A small class-conditioned image diffusion model, trained from scratch: 1.89M parameters, norm groupnorm.
Rows from block 3, named by matrix and row number. Rows with one number belong to one channel. Each number is 500 + 40 x the weight over its row's rms, rounded and kept within 0 to 999. All counts start at 0. Numbers have three digits each. After the name is the row's rms in percent of the matrix's.
# convs0: first 3x3 conv (model.enc.1.1.convs.0.weight, 96x96x3x3), inputs 10-19, a 3x3 kernel for each
# convs1: second 3x3 conv (model.enc.1.1.convs.1.weight, 96x96x3x3, transposed), outputs 10-19, a 3x3 kernel for each
convs0.13 111:504489476507478516473475511514458505473453450463461469528535487503530608508463481490524530494488500511434469542475500463499520457507588536484423630542538503524548444510536507522451516516505560496470548493525489527517485466502506398418460476528509546507451515570491412407
convs1.13 111:517561564581606643542507500468468503527493453520489506461520526541566571496465490561502522536488469532491473482468481436498472558527489486458492500455513433433433504430500426419464524561560466469458538502462506459454492478483485468439402449510527527536514508533439443492
convs0.14 105:514518508491454448513518483454351454448425424446379452502541523503580557483496477568546526537558543550449466437461430517535542465503500515443502505578487494503500495462464507492518463464476457462421536542451452461477480498475576614523531547509459522453514522519533495491
convs1.14 117:457441455458484461420449497525490514513479491508553512448444462563569544564404501546476425554548429478461443500615560567615584571531548472487540478492453547553562496487465459544541526532496452528523482566534410422469451550531544547553499468527487510455552522558533555514
convs0.15 097:433429484472458466510503453521501496535478381553444396545516437513509485516515520580471526517474573495394504508469525502485495475442511498467552478509485499528514581480492582421472530412458465522454489503512478513507478460481556527495543456514495405514460522559476504491
convs1.15 104:544507472608478468601545544518499461496437407506496448536454484494427425525465463513465459545485466531467539451381447505455525599507543481466506525507517470496488465577535431514420488518441576494525594472502579437450505495504480473487507506511470463480467449453536530531
convs0.16 082:477481494512476482474496505437453529561522522528506497445461456475527468533544554500509463493488520554477436501512494464441477474468425525481466568567480507514500495469516523523491503532499438430485590475417467526505499540439497544502401514514531530409529546481508543508
convs1.16 087:479501559591581592561561524534526516503461476480501523523490512470498572516525486485508459476556598488506440535525498478540531543537470492479459573507483455435559464500457519545515502498462474576528504468497528484488493497467513478496525524544525428469506497502444498466
convs0.17 090:552548561535538536488468472431455500483506546532494457540480483526508554514524548416512524498542440576523470515471522500495490551522547474483519438565529459483514470469559483493485501558497437379422483520453539498426515522476508496466531495506476510422540521551518515545
convs1.17 087:472503471463481490501507505508513520488493495507521528521511515468427424505506505535508532475517524470500480476479408391435455485463463481471453543490566500445438460547490555561505498493524547524510556523519476428399504478491465456442494468514493498486583529423489510365
convs0.18 085:507515504516502525484476482519538529503520514521497500524538539553587588461509556505538514576525449451485444495460452557510491550540559477544567486504483538520551558516520605509426529473419508509509532510500495469472521508544488494486493495486435451449533516572460462537
convs1.18 082:477510520456495486481467441509517502505502509525531566487519501434459464501524499490465453573503447467513518515484444473495479470483487361470570309373436433426466487448381560459381455500514484465459480493462489488504463475490475457428536507476529506526569554546551552530
convs0.19 086:466477472488479476505486489529596582559611580598626599511509542586575571550557557467503500488500503513555556507489483521522516515534536447435437513493454531499450511512463501485461476522542472508498476462470488476478594561590537527530478477478528518522552509526541557533
convs1.19 082:455457471519507511558556544589599562522532509436460455466480473477488484436436439557537508579574552566561531480503522458506527468499462554526547444441487463432423483466475501470472512497476501485503467476439417450472507476484482444459562520517516488474532560538553590538
convs0.20 109:513530504559502447517531513557523463500497450468497446443482511500507512581592528495445498488443480544469481498513503477495511453430405492486493555516461441491538467484496430467502485527560531522458540471427454471563467402503436509557454449456499554554481497467453528526
convs1.20 107:554517440511498476453432433457506541511481446536545529478509553602520497508477481603525471605556509529498499549531529548535480512502494536537574464459505536518446509537509414514543505547593489494531518496446476498503508539550521533557488516527557578575444539531521529469
convs0.21 105:502491476543502484496478514534513486489540547453467473444441434620549463512519557425461479423537638521527443490504462463438399489495488440404457616481487493473482453508506371507621514490488494458509509520509454481484482475466556508502479483495542532526527486445487504531
convs1.21 104:462508511547522477514501503526524520510522510534511514430452462496446438527520521540494477427491573531533519475457470530509531478490514449494514551488437370406482587553520405501564508523538493492515512479484507497527476450470497488532460407409465477486521488481548486441
convs0.22 094:456477493483462477464471485476460493474465484542486456451447476449511524443484457493492497425445465456467491525562574467469442448457461416410470376468563397463557483520521485493440467456433516424417520462453489414424524554522479494520496505509503495486451472505489473485
convs1.22 091:500484477531511473544535525520467475521482479524512514509491499507497512523487484467473498507530539509497514521494504552528494551573541459422464513530505548546488467523502447476505493482466521533506590519469525487453459497529522518523461480488580545518530559495485529507
convs0.23 081:528554558488519521490484462435428436486500510513538555482523514442448459530514454544529485563566498506550546500558547497542511441423333486500500428421501529486497566534482512530520472539585549547542436444475490472469487530504514521490472464454565568570569539493568543510
convs1.23 071:501499492443445446472449448486473481490483490497504495478464467475491514470488506435472504476508534474508519496483498504516549459466490491491505463532573401425442427480502488462450495484463535502520530522553485474487465469472513511528465457477457434459449447490417463522
convs0.24 128:530534529373367361495494499510508508487492499522534522459446435484481482463478481553557567469500477477485485467466440429443439491499493524497492462456460496501523512514518491503508499491488521511519425433440577566573545546545469485479454453456465462440481480473504507518
convs1.24 081:483478477576593564517515505543556537456453468497512540559560531516486512660662633570555548567541525488516497479501492579583543567567545516507491550554563553552533557525482552497457548571562490530504482493497506493477554552553494511518486492493552526536496484448575504467
convs0.25 120:506489489369369377485477489498497502463469482530511511481467426510499524486485476529580647466453473457473495454439417485476480522515511534521495479482473530540538460521570493477480486461469493493498465459456558546559536510511465479498487489508454434425470456468498521554
convs1.25 085:574571553571593583521511504435416400514524518513501511519512508560571596540538543498497495516506519527560590498493503486452439613584548460446485403415435460483501500505502616554505478511524492475481495502503455482516523518515481484487502504514503481476501487494552532504
convs0.26 118:533522540506525557487492503467464464492477502459464465488520514529524518502446443514531580480514529466496518522513544513527541501475460537537535462497536525509487502488522487491501468479491480487500571579580529534532532525547459457413525513530490466459572587597495475470
convs1.26 110:566543535538558608542536543457480510540541533532514513504505497516510532500510535505510529617582571540560561471472477539540536530514523478454457477492510426451473481483496611580548582555515502500513487489531466457460491497489582573544491496534537521504555523507545532507
convs0.27 075:493512522511520522501518561474475456496444479486474539501461478576558523590569496429443576552516481542550600533546556528487494544547512551533498579571516455488547525515604516501513522477542519532543493479428475505561486537526461474494538547550527484492480440508620621611
convs1.27 103:498489484622617597502479497531515540450474468512501474403397407445457444480492506496483506563548509584592596528548514506514493547521480464473501532420436498513489480445481505452427504529562515521565579548561555540529539500494496508526475498495508498466498494509577512476
convs0.28 091:530518519438396387450449470508513538481493488484476470459446436499472474506517519518529584524515504444448468520497458483474485474487497523489500490504512474497516470524586472502518500471494518520533454439427528539558524501517568551518427461492505454454421419432467488500
convs1.28 089:567525506552546529522503516458495479463477492507489516473455462551545590453459433499474492546582604547500516534511517612589525563525532523543549450467496451460471530498483528573603539558575459482479514530513519498483475475491541527501558520553511474500562518503509458504
convs0.29 093:490507492527546489528538543502428460517520512493528511516528532451493507546487458537509507419468560581548485531543514444464530466484514594564483568599523471460535498478494444510557528482481492495493564531462546525521541586544467524526539512494550589558413498452501488477
convs1.29 120:503496498530516515430478502483514496501510483466488466581543553560531584533552576503503466485566539514540501470488496399408473475460464518471522546520534513543525489471452465541576557553537525549515544519492538512497540548510474496478489493489528576467556536463518486503
convs0.30 101:494456469538542470483450483476541571501528522450470516473430478449536507482451464561517420530523488513472450467560465590475499486542471455410444451449496534467497489527506552526492531487452594514469360455482460495543493551505467479490543550484556418484570473444525543495
convs1.30 105:516454451462508513464497529505518523543510489506508512501515546489527532543487517508468432416464419532564485489516519430474480510465520521513496486486529507502498453474427556544445455501520456499523503537512541555516514512471502467452481483489548464452504497570507523575
convs0.31 103:501517539472467480425446406467476453459448435477523516508540494480549505460508434504517475553545496519500457463533488524538574478504450512518516574520517457492474441489446478437423496497419450427468447447500456551500440448476576584519501482450497550492499569516462497428
convs1.31 100:490495479408443479513503485463551503520544498517513532584580537467501509543526518439484508510480441460461416492531536445526496467479442508560541406457472462422474557592562556498383476494476502567486433520451412470449451490489532537520502491498497521529490506469394462411
convs0.32 103:506519522467480543461462488482513470438459460476475458444504501502520502506527491492489436502568561465554531470546515525500529528576548462537510417477504470496524469445422519484527495443455530519511422501519514525514496542518492545515516551552450409440502556494484551502
convs1.32 101:491460436389410444499471497521537495528519502505511473506525523475546533505528490527497480478426368427455452537591538547584512499532461496486412472461473505584519507506490572523438459517527438432488476514555507516528485478512474468472475490527521425473494537491553537570
convs0.33 102:461478477466471464506473463505518527508462505457411451536521560525537455477475467498509505562542479457547523524448488504439464449434446548477474512462454518473495431455472424485519427540606469487483467508495517502517535507475430427497498530524484532493529527449501558487
convs1.33 093:546515521542517500455438472482460494525542546539568557518510530492480471524512552527514561483481486496470474554534538477413512466459526466467470506467562484483512491499539506459505539496455472462472513532501467472494506486503526427455498489556476504496502609569563550523
convs0.34 082:479487474473452473459446478463484425482504478489497510555527569548539534493476479530535504559502484527509453514521524535539562511512522510521474476460463447454488479535460531504452504492512516538542524537526456459481558526530624599608524508501497486496504527568455465442
convs1.34 075:457462472497518501509523529496482490494468445521508515597550549541488502492488502474469474470467490486486472459470528454467541475459520458447454487555521498514499501466473582531491491458422458457421484524485478518570549538530542546546505554559529602570484504514481491491
convs0.35 098:462461448504482444488466459479461443520522482521512495520500487512533549624576507492486498478468447538504539466476475438480491480472466560520424476457483625549492471509522487535512490518599543523479451446480496484513455424462511530530433453443542522499555478475496548534
convs1.35 095:526520497561529495501488492517513520566535505471491510513499519506497509468478472609591551533503505507476471472507512402452494500496516604548510440390396571516463471511545489438467497481483458484509509522529532541568533539547510496513527488472446406437493438484478472461
convs0.36 109:490524535491524532512527508463451508492504489540542483475540486434469456519514488524602541492523446396487548470514544469504471496493456490499487498541538536536477544525552543510459476512552493555532519550488521488451463534467523577522521487451508597527515535519465522475
convs1.36 117:506524490447473526483435451514489466487503533514498476511461468504494526468536524400497518495484481442519523592556557501508528472451457530531510384430475481484492408469507496474435483461468525506523496517515523488504463492456482509492487492523516505472545557519482513554
convs0.37 124:504521519497510525507506523531515517483518557464501508541512477472457449497481492487496498531537576541508501488472449529479443536515491595573554440484535456471440420412462516517568588565562522534565432500541472493492511501502535503483494478490455517523469497455484478495
convs1.37 092:531543524554556539520504463523536555469524565505515508533538549539525533509489463529514508491482516507513518520512496539509476471475446440461461495491523451437504579535516519547550430484524537544539456511571467507544457461461466454488503472485513507512500488498462497522
convs0.38 095:487545498485537522536555560533495457524570514518488470452488440522515509495489568406545544547539476526530498523518502559554550474509446497471440449473494519490497428485543504537438519526418520565564447497469494436453506483463501522551503532487514626537565526506423515480
convs1.38 096:462498495491515496505517495559572461533515484477436495454447440485513463492518511550535537476489512503547526565569533514502504528527502468519534453464501454464448504491466545469491491494513517530438489507401436457479511529517487501479526507457488561444552506438478498461
convs0.39 072:518531574527528541554497512521495507506526505471471487519552539473481484546510530454454411461440404382393385513482479549541509523543573502566614475472505567526467538501476504497498411466495520567579528541528586545528510505541549545518540556555468491484491508483477459476
convs1.39 063:506481472493476477451452471523516497515526560444479522488472469477500516496525523535545535551536532559573556560542533509495477488484523588545499457506476479481518472480494535516516501511518545486444506475455386421502448450489475472480506488468535532542598560550507481497
convs0.40 108:462529492501540570515540520502540490488508538479489485480560511498563452526486500498517548508477433437526529530569556495525511518507529508537475383450485470439482521490475518462484492499497463600473484503521514500531508497512515533503489513524512532470499528468551526543
convs1.40 117:465473513435407391459431469508482489474476519478502477485453518515512505524525576491478547399472566463454479508506476540582523572551465523502485469400456565537496472519544415465508535496493503452509485564507539547470530502509488485455457457462505393437490444481544508521
convs0.41 102:438447396422413431468509495501493540488456563488437533437448481492462435519507459521480505469396492488470512521478472499515524454436478481494470395506517486515503520555609533465606486476592482510454553443458454501494504503514467537542456492471566574474458573492484508477
convs1.41 116:571611513487540512558608535523453508525473495523514508402476464464461452516495467503536578561578594528507516495507502532498487500519486539520519513525564570478488427443524584468461484515514503461479494434478525501490574517488527538514559483511535586585517511513482505496
convs0.42 105:510504505522510512590564537478496490492464464508464502523526551510540473531453467544547476460536494538566469525523516550481492537529557586542462517573428457540526486557525515498561506559611535489518498524530502478497516502511504505502518561562596572530568530438518458431
convs1.42 100:476522502540538534492514520551484508462462522528540545471457504482577541426530542516470484466520541537494536528490436467492544442429473495523493532556490513534473469468541532430489540475417473528499474497491507537520537504541500432463550448472502456499440514474509571484
convs0.43 103:483475458473477541497520550464458436487500531490500522591551505583519547495471485435453504506485546474455536536550549495474435477526535600540535540486531541483479482453437543497508477460444480405397522500516515478439517509545557497525529525524512433416518514501490476479
convs1.43 110:509496523448506554504533568524525523518534514504529509453478528488559517493443445512515538530502499538551546458474513538577605491498487543516498489499502506510475501494444547508583455539540445461459493463500510534461516482479480495491513472441431405485479469515451458532
convs0.44 098:464480500467517529497459475473485502470400440546520545525540522487584544472521450509499507492477475511530485492516454540551544484493485480520514480493460480548533505520531553508481511480474464427495496504512492531496526588548460579527492626487506537498489569561453506477
convs1.44 101:517509547498469453526557523477498492516543540504480496547568532510491481573567569485530504462549510481515484412420444459464450581536517470498526488464516556515481468446490560527494593532470488511463518503466454523479471476474431443450448437450490494515471441466505539513
convs0.45 095:403392412478476443519489514516554548465433450435416406491445489463462498518524475463499431514513431496468490531459468466490536543517466530456457572539451490472493454509424437500459532525544489537493480461437482484553517494497486512545497516532499546627456473511447522474
convs1.45 098:552542512543528478610591558532508488535531489452449524519477466559536536526527498493495500499552515533530507594582482591589578531592531519519562479443501507555586472455519413469476562545582588539507546544584492440441487469524479421486525448479486438439447495478483490500
convs0.46 102:529521504456482500498502490490543516446479471538519526491509486506492552456492527531574495594507450495437520457485492506565514463460520464417468486555591433451438507513467496538454535487469492429508495472530560590536537589544540507558530533506475565547489555487509522488
convs1.46 105:510487474535499497478486503483470502496514487510471470527551514526483491523495519483494520506485444545547543506508503489526512479454450530625491525494494517512577498493527437530507498514516519424452507528569514488466467498488462521537456433485517413542576478467538438513
convs0.47 108:493494493472490478483463461497478478519504506511532507477523525508541468497546526497508501466432500488477543456445452502503469498460468518555518533631579515442464543582522528458406463477471461491486539507513500532517457503472475569573472477510564590545547539541522533508
convs1.47 104:514546548537535513455496459481521543451435429544504512488450472511450480510566585433452474522498505532528573465454463479528518531531536504493478401439442504510500568535506495483519513480520516478486513501490510530481474528511488525455484461486525550490502440476447455489
convs0.48 111:556487455579486451508521473441509559337487608504502498477515464482487487502523471502459480469447565511457546513484480494507516485516482540527503539563479489487531508498554562554608500442503493498469524513469479490505608471434547465474541455467474545490437367502527471472
convs1.48 111:571571467398530584501486508527476493564542449488505452487502481611509462454486486543509536431497525536501529455515553474573571514551546512507563556516471479465472470480510518450492491481525499496500475403528577522497497427510527460465504510553477533537518600519543543459
convs0.49 077:537555568593571585592597607477465471491482473456459450433482466478514498454519490498538516518539453496500442490521492480503514495524515442477485435491512426471467588561602573563587543528512506508498504516503477478470467532478519529498507516479551602511525559507494559491
convs1.49 059:484488530527491478522504471522492448495451409464446464479496514486472491488414459485475490549539522614595545453447497484482541532552574510483487519503479468465442471468485501487479489445417479501508504507452466474423460454476447423440484476488500530518544501510534494526
convs0.50 097:470492495503454433490454427460453451498532512534478503511522507507527529481537535556557516511515492509440529466497446476451442496467481490509406486476544490543470516519462502534490521513516462483473524520505482534491505462535534577491464500499571600525526514534524467413
convs1.50 106:475513538514499497495508441514485454473508456463515469554515487448425452515433497453458461442463426434454441386455437446542500459460498500488502503551531491461430452474516499446559497536525501509511484515460554463444548516447457601512490485486539552547501388502489525429
convs0.51 107:522504499591531488535498486564520517568456412506448421544540480484525586481487454521499528460450425547538525496487484480497563466425476571497453561522485470551555476489515437398411464513513554519465608503458490511510475505498485550578501538542546503512459500526454472469
convs1.51 103:486499478561537450501492430534494486571508446533502473468470502508521559476500511535533466499513478503480504563585574552575573568521497507492475638529458479472439474460511490487516523529543484516510587510417519500419505524511470494507491480437491533523513517531479462451
convs0.52 100:487486505506517499464481486484500488499510541470502515501547503460464466463449484506518516474525514473545496518486506516622569506501502503534492427454488514504543499522539521531424478494408487591572471479473478471481470465440461484505513529514478464478483501474464546478
convs1.52 104:466463469495518525464433520567542515508544514517504521451439479557484524508588521479503479477515530528514517463484454432487384440444465497471456566562523469435501524502467379486493521488514510507488480581508408407468515508514539570499479508474424418398531427472516508524
convs0.53 106:530517492558482430514511460499517526492456471485450487438436498558567432502517471518459514509583590584531507547469507500487512522577518431484557640529357483550468492482541458412524494499496496514455534502510508489497495487575485485493533526463539583563417496468528491476
convs1.53 103:480508463519514494519501502444514514554534558471495532527527574485481547501487466458531541432514516504503510474524566467389571459498494518441476564462375496522555473542500543465368507512561510624476500470545484474497523462534533494461458535551470510499477557515463511556
convs0.54 112:470461456500479465541543546526529502511512476507522506484507436521530540560479459389428476457457483496532542485498431466462408510499492434485549546526482519508462473459478472459462516512539482519552485526528461475425451498473456477450520510464525490541518474526468432476
convs1.54 125:533505513486531574534537538485511492498486504478470485509465454476482490493505532481500491506561562549552521500514521532525538516515538435445444393456508482471521469501499502492491536542490479469464504473495509527510465445463425425402518499475467421458526482529518490525
convs0.55 096:492503508513511494504486470498478506474425470457421464452516465516544394481501543571522497462492498429520525423458520530474428520532472557576522515565503469429485396522537478480519492464456489550506575531475475466518428452429463536521496564485469516571478504494503503514
convs1.55 097:480475513571594546491514566482451471561483488517461442532537527502502521580523517505469484489507495546530518457533479469496497543482504525520587524507478473497554500488515352502547480433488514524517536526474459511441465522502497533455489512520488469503360368490552558503
convs0.56 109:490467498455473561470488453544511469521511489530468456522496512468528474528546511514520515499492495468441560511491478517522405527442479575500491477534634516546492480483460562492518493473498530471455420395488503533506476488493512590508477518494436488482480422479514518507
convs1.56 118:503516451445435377465449396562499545499513487451493485470445458549574482540507537558470469554534423492564574528536510548589570458475472470499507530528534479467539558528508575556506523544522612567499445499537474475494486485505546575513507511640496562506550480448517545506
convs0.57 110:465507469490491484454524541442523553476521498504497493485491444496475506576492457517415437506409487431514519410389458522524529540467516478455469533421471490529493561581491534525431541430500472459485509508529522524513450459480530518437476486484575501469511460524541473501
convs1.57 116:549511478547475530566517514516549482533514472497463537519466503520506560533516527472481460517459525507514506522539529503535557542547523524548499484515558490445483499501550511482485489403497485470530470488472518520518547533463535540484559533509456446520558524560505468564
convs0.58 101:522514486473483501467481502458436522450438490532523536502501451547509471440422474529500534506506508493519467496510476477467435500508472469504495397468577560489455536499543606505493510507499444462509434480512483480429516548479549533524498517485468501475504528441483486456
convs1.58 098:523530519435497521490504506536525551456467522498507559545572533466530489503499487437505508489504502500515507458489511482479496463489521450493510380477567532577565471484501594547488513517465527481451455497588474504590510520509539561577512537502568608543496537508443528522
convs0.59 106:505500527501496486468474455434421426485486486527531514498533490517529495453508498572504502473510506415439453511506456447458407458488451379454493450501522581463473591509460558530523503557528445396454491510554509535504482532526497495474443440422481561532529519483522524505
convs1.59 107:493515491487489484506523535508503512504506501509495480484476516518517512496501537485502531470520526547546508558583579509517525503480478426483559513530515403431442404454489501508474501460435539562554522505479529531542538538508427452494513526492509509462517506524404472465
convs0.60 101:441445483491488522482486508515504515494477496550488455452432447521510517507465533472441475519475467520500505516598532420387455599558495535506589488523587522481542500464475484457581491532477555441436535487516472518537516562500567545536463500464490458508519443453503482415
convs1.60 102:572483544584573515471496533488501538479453478505538499543499513529538487553511540534500500548537456560512521429498501423522512503528489513491515591492422386429477517496453423556577550534524510467491557494452478537518494545491503521548536558517463471514482541489538471479
convs0.61 099:505520526431433464498473460479487503485482519537541556450454489452440420474499452525434473593456527462504535480448572560522499562551499490454489488557583531532510487418473591541607503481510470499483471474499486456465450423518543552531556512543531549521546551550458514544
convs1.61 104:469430407471435401485496533504506456506475455452495496584533532510527503464469421435450441570515487482447451545583518579567520524507481528496439527519499534527541476544528660511494556495559471489489477492470491525513480502498461509502493527475513609574443521496471515451
convs0.62 083:501518539471492537485467511440491519462488488468471483512463482522541572537524540586514526593505466565499477564535542622562527496527553372419490413471504508496515557531562681554505536498489448505512420413462478452449459432468535490473562542562487492510534509503505520502
convs1.62 083:454460439507581613551576592507514531455485518498502526511544528484524538502541538475410418549479460518484518515496448456457448526548502437511570392444476455429443567523494518461419517520500530518507430481502448431494509523533484450445499472472455470476501492487507505500
convs0.63 097:495489501481455501459461454532482482539521516484512542476541553480513505480553507503546451486535542502506482521536502514560584463509486464512476609587496455445535508511469487486492498499562433509458500548464491489484512402461452486545453493483464532498432471521514523467
convs1.63 099:573557548497555580447467497501498469528545501524497477470492476491546482456445558542487467486467464457468402466525479538473485480501503487477498469517509425513479402471521530481535548502495514518537482537528444469451461495504530498556537502551518439533564531503474497437
convs0.64 086:493497499453466470499487499504507497470459459500512503500510496515519517495477515520516498526540500480533516522494509558558560480509469419447474454492508439469490549513533541524523453477486524533509415416424480495471433446473557558548429412416496513495516513472474446472
convs1.64 074:476444449435460458498511518480463435471476431466478472554516526470466506556541533467448456541535545489488494524519518440472512462460466633581559477508481468458454566544560530485462502493488507484475477508461436452432504527532527514520373387391438470467481447454421454526
convs0.65 108:452445470420455504440434462508454528491490547460478523444496481501497496527512503593588530542540521483519518502472540496529500516542488429444559416456471457484436498499506571515489542515461401419432463450527501501488466420484482514468489468462488514513544581598540505543
convs1.65 098:556548531436487508560557513517542542507539543529519499514494490495520520532539535523465460516512455485504483429415462475480507409499505527529538466447517591532512489473422563465442447454474489518467485495523472439453471476441516510473525537519503487448445521510407436493
convs0.66 092:540543530536524521531546534433452463443441469501497505506529525453486487526531468553512486477460495423500525475512485531527473547556502528505431532516483518462493474512479485506535424455546479502493478514447485499468518517485507493461559572538477518473498530479548582561
convs1.66 097:463477515445478527472479481525499483513471468511489510416407402427461396452425442506472516552551501500509469521526503517457494512476504539524511487554570474603617466507526519516504555511532512502525470496497523558589527515550534501486470412452480501516457441488517524485
convs0.67 106:448467474481474452523530521534494498474470479501481507477534517516505452468481471527484462456485470451446487482502481427427451497567572473397494592567532504553517487506480491491517462481489520529562500498471531532484490529471514540479478521496516481466502482540533520535
convs1.67 102:440455464449473527507499499527489492451465463521522500523474471468446498459492560497482487447518548478466437504486449560513470540510518513568551531502473413373467561530538515513491528528503491496476496489501558545519557582569498502488495537485463381437513436484539516560
convs0.68 099:518504499533512514451473478552577547495494521496497516539525502515506531560557540477492467442478535514551535463449508521502495428485537507506496539494480598553473487503516482479526511539538551560541459450472536546507527532532520518484459471484450483469529530474533541509
convs1.68 103:463463456489476485463469446463463448465455479461469484488477503454484508540544520473517599477483535446505555482433456470463489530510510554456406542552498455503508496525566525535532461511483473441428486480485481477487508476455549533479560547571511425499509496505450422493
convs0.69 115:451506499536565487556537488496483446508546474512508483500527455505523520518504510481452543434496522490523511505462496488501494497473513551551455434430565536494448488465435464528473479542553532526528486463516502477475448465519531463404537536503514579508503482519481478526
convs1.69 125:539518533477540558539493471471529478484561462516506507495501519484503573498526500520533500551507481551544538491514566471501473540483453438479487496455453484483514500474499449510509474458529522471479489534509499518522474455474485512530497561584489433537570498495472544519
convs0.70 098:477495497542508502509487469517541500551557534447468500485479436530516436462502483460491471387494592468565530432454435490527438499535454449513516593559521513523462478496484342462587456511574526528524538530516490500516501536544517487451442464430544557485501549470504492475
convs1.70 096:551532479576559549484484480536513500511489471535538543450449443495472453524524500501540556451502550532551559556539517518517511513544584501514518546507479437471468468530584380475547519526549499508529547536557498508512463496500514503471513505496524501489512516502499514475
convs0.71 097:477498490507505467475506485511466471442415461514500529477501492444495416436489444554477500525495527497478494521497515516478468492493468536555554561548579496518505448429510478460550473463525523512544507528552525564551516530536490512534511502563498541481491572530494513451
convs1.71 090:433456554528534595510473507524487510471408487488464513520511526442476473484517538500495463505464471571516499505461396528439452539493488495468503494502477460447461489460448489406456624479491524502432502504466512495477533511537552510507477478443515561526496521545540519525
convs0.72 095:528491492524465500503529542563562478512532508477510471562512461538522481499487542540517546503510632398451483490520424546511536466457461493499497517520572494480500624537434523493549485509517445456509514494515493483513429453455481446454510567598405374409441455461493461505
convs1.72 092:459457468497466416479460455516535527519510522495497473540541517483505466450442430492455440531513520494450455450440448497453501526516511486494512511482456491506572521496492618570494636522422539487498495480557514505540476474510512436464514569543582477531514445484564543508
convs0.73 101:501480453454411471519487530421432409490562468503570562504465509453489442456540493496546518611587559504459490454518445476505490521538470511542493529488499493522454510553442522635463505460439495480503468544512477483484523541492511395445477495492477517474446538515495476521
convs1.73 104:502487499491474552513531588500593532448521428470490471575495502509492504530403516511435485460457498440490448488439486530510490518518527481511489500433477450541496489449525485493484481565491482432512483523501523518508481493477489493567527520572549478504538518503513480488
convs0.74 106:538521570514532555466495536500508533403452453422457483557492552515506434476529502475561479532569482532599508447531485556462518482541483486471531504480560475469447485493454434474467586549491487496571487498496530497478511535504465515474474492486528522470521607505493546533
convs1.74 105:453473475418464510496499582497516481502528509470496495504477515483477465544485513567573515493503407503504459424453454552548577500575537570510499439527511513490473530471540510524482499482539517453516491453517547484517463423488577481479518417446519458493411395412512497495
convs0.75 096:457480470467522494454482437460470418488483459466522517429443504475569496514540488499527475479498475475493521527521523435516515535572516483529567483507513522547466469549432542568513520563505468463451475533526458514488464494554417557500493568516466497460477567547586571535
convs1.75 097:485535503466479458514558500557531532479513478537548495545460464466466503568494483470470507529471515500487472470468483467456478525556479452462476517462476577587489530585533545498515480517473476596516508505497454555494531508543499510501532495509495489586493513506527539426
convs0.76 110:533499476519420460526420472471464460482533482513485516548483467552545495466533502489466502532620514476450529499489508492507527498534534464453483471439497503495488496489515490548503553471483518486470448453533486493550521492525553518558506530484482536474508519462458517502
convs1.76 112:417415454392417417529557528493514519487503522517480516457499518501551520492449530551525588476491479461491458529493513606586523507473511519514500501558557559440481514467539586552391483487462510492499449486518473398487472473458539494514490448472487515471513562515452544542
convs0.77 090:526519486457514471495513524444517495483517466530522506479498546504551528487531496452478543499493504542582512538541541529576593519520495475434462553568473506476495464536503549520487515516483473480507505463471501510498521465546506527619519475514546581507509566495453549522
convs1.77 093:450475481395431488490510506469504464524590494462516460527478475541517491514487510491451463463440401482504501450460488568571514491533504444472518425459479475413443524514465570549483482495481499559507458518508441466487471474506484445496453454436484493406461452412400500464
convs0.78 113:508503497508479505522485463506534487476459539515483528492461475549504306498499513510466496536521611501483567510523499530518471517498492469502496517500494532485489551485515541523611508485529515469466477468557496529526469453461501483458516509476447478494528503435492473544
convs1.78 116:512548477461523478537523498506522503472472534461510523524462499504521512507554544497468506482475469497510453538482500555533568448486565404478477480504499453482529528505528616493438497475393473524499452501548453443493519518515528481454512542594500525442542527471518535502
convs0.79 104:515493500475519565552560566440465559449450493421449465535550552520514507485494545471438476575482471500484493489436486616540518570519536451489506355480611514479464520501524630534525497491520474493550463492539505513494456446442529513529517475490512521503533550540480455478
convs1.79 103:483475488418451508532545519473514551499473492500496529486486466415424463465445527517523576553500534457501573540518539528476475481461545468490479393469571459459498538504546610598554481503491501468473448498570473437495527550535511546552469494550503506472476448485490526531
convs0.80 106:525524515513545512481511558512519522539545464566557505516469483517576578522476547505520553616528438530485422524478475554423460532564532499491497466410446520500499475531532601572463583517416503451488449489511490415457502500517487443533509516546464421519553497503538548545
convs1.80 098:438475488405444442468450439531476460519518492531537538459449533486463583509566510500512539496497482495534480444489549480506487468510480452494552438408419522470474506504434553468391483530470502567554427422459506526449495487516497511527520464508544547462509474468519509549
convs0.81 103:516492467552479443489477453502489510485534548455495520521537441509480440501483456524523529461493435463561503517527463515504425512446422512478492540418391518524534513481529467519467489531514455517530499522554487464449484537461501520445502505467498528466531470487516538453
convs1.81 111:497504479468425379453422421504477476435464515482501553487469463524466508451461499459495489483484475498454443587533428491495556486521536532506475441470482542529490516498539501479433515509412485509549525587502537491532516539509462553522430477480507508488492516490457473496
convs0.82 099:476509548503509505514531500474448377522434418555510503530519588504542592511481464508501524469497464456535533537498522493437496568497542452434492574514504500511510578544529494472454519548499565506473550472475482479457497508556520525557552521551554532605433470567420458495
convs1.82 098:513485468575521472490502444498533502555508461520533503489492486440496488447496544480536480532543481548496475559559511503516514503472483497490517526486486602556528481487488503488490556506520527488492583514478551510418484513527508492472467470446535468476500561505500511462
convs0.83 096:487477482430489508512532528501516544447512536473483526465446481487495457499460427473499487577521550518554518444475475494484475502430427512455546504585680486472490475501564521532520474473479509450489465524529509498532520495513506507498516535490611590488537506424476503461
convs1.83 103:459496530450506556444466508485529564469528545511524473506507511475474507399448503511566526519559512528556544442504489455520460440466499522531508477505493490520515466548513444477494503502520479485509493491506516555596546568484512538437437474498447491488462478482476543538
convs0.84 112:544488477488441409456452448528567530517569501527564479496485473434553556462506531525442552566412559469382490505462472499545532484521531503436520489497501505507486504495461583578499518530533504484487490502475444436532509490513530454529517423531503473546496516525527557510
convs1.84 112:593571480591520546554469499485566511458521472486479498498512490490531487510469495538434479553443523502433537509374428549456432546477480529494520500515533503494518433495459437506485530493490482427539538466523517462544537475505501476450483448525529488581448472460503435489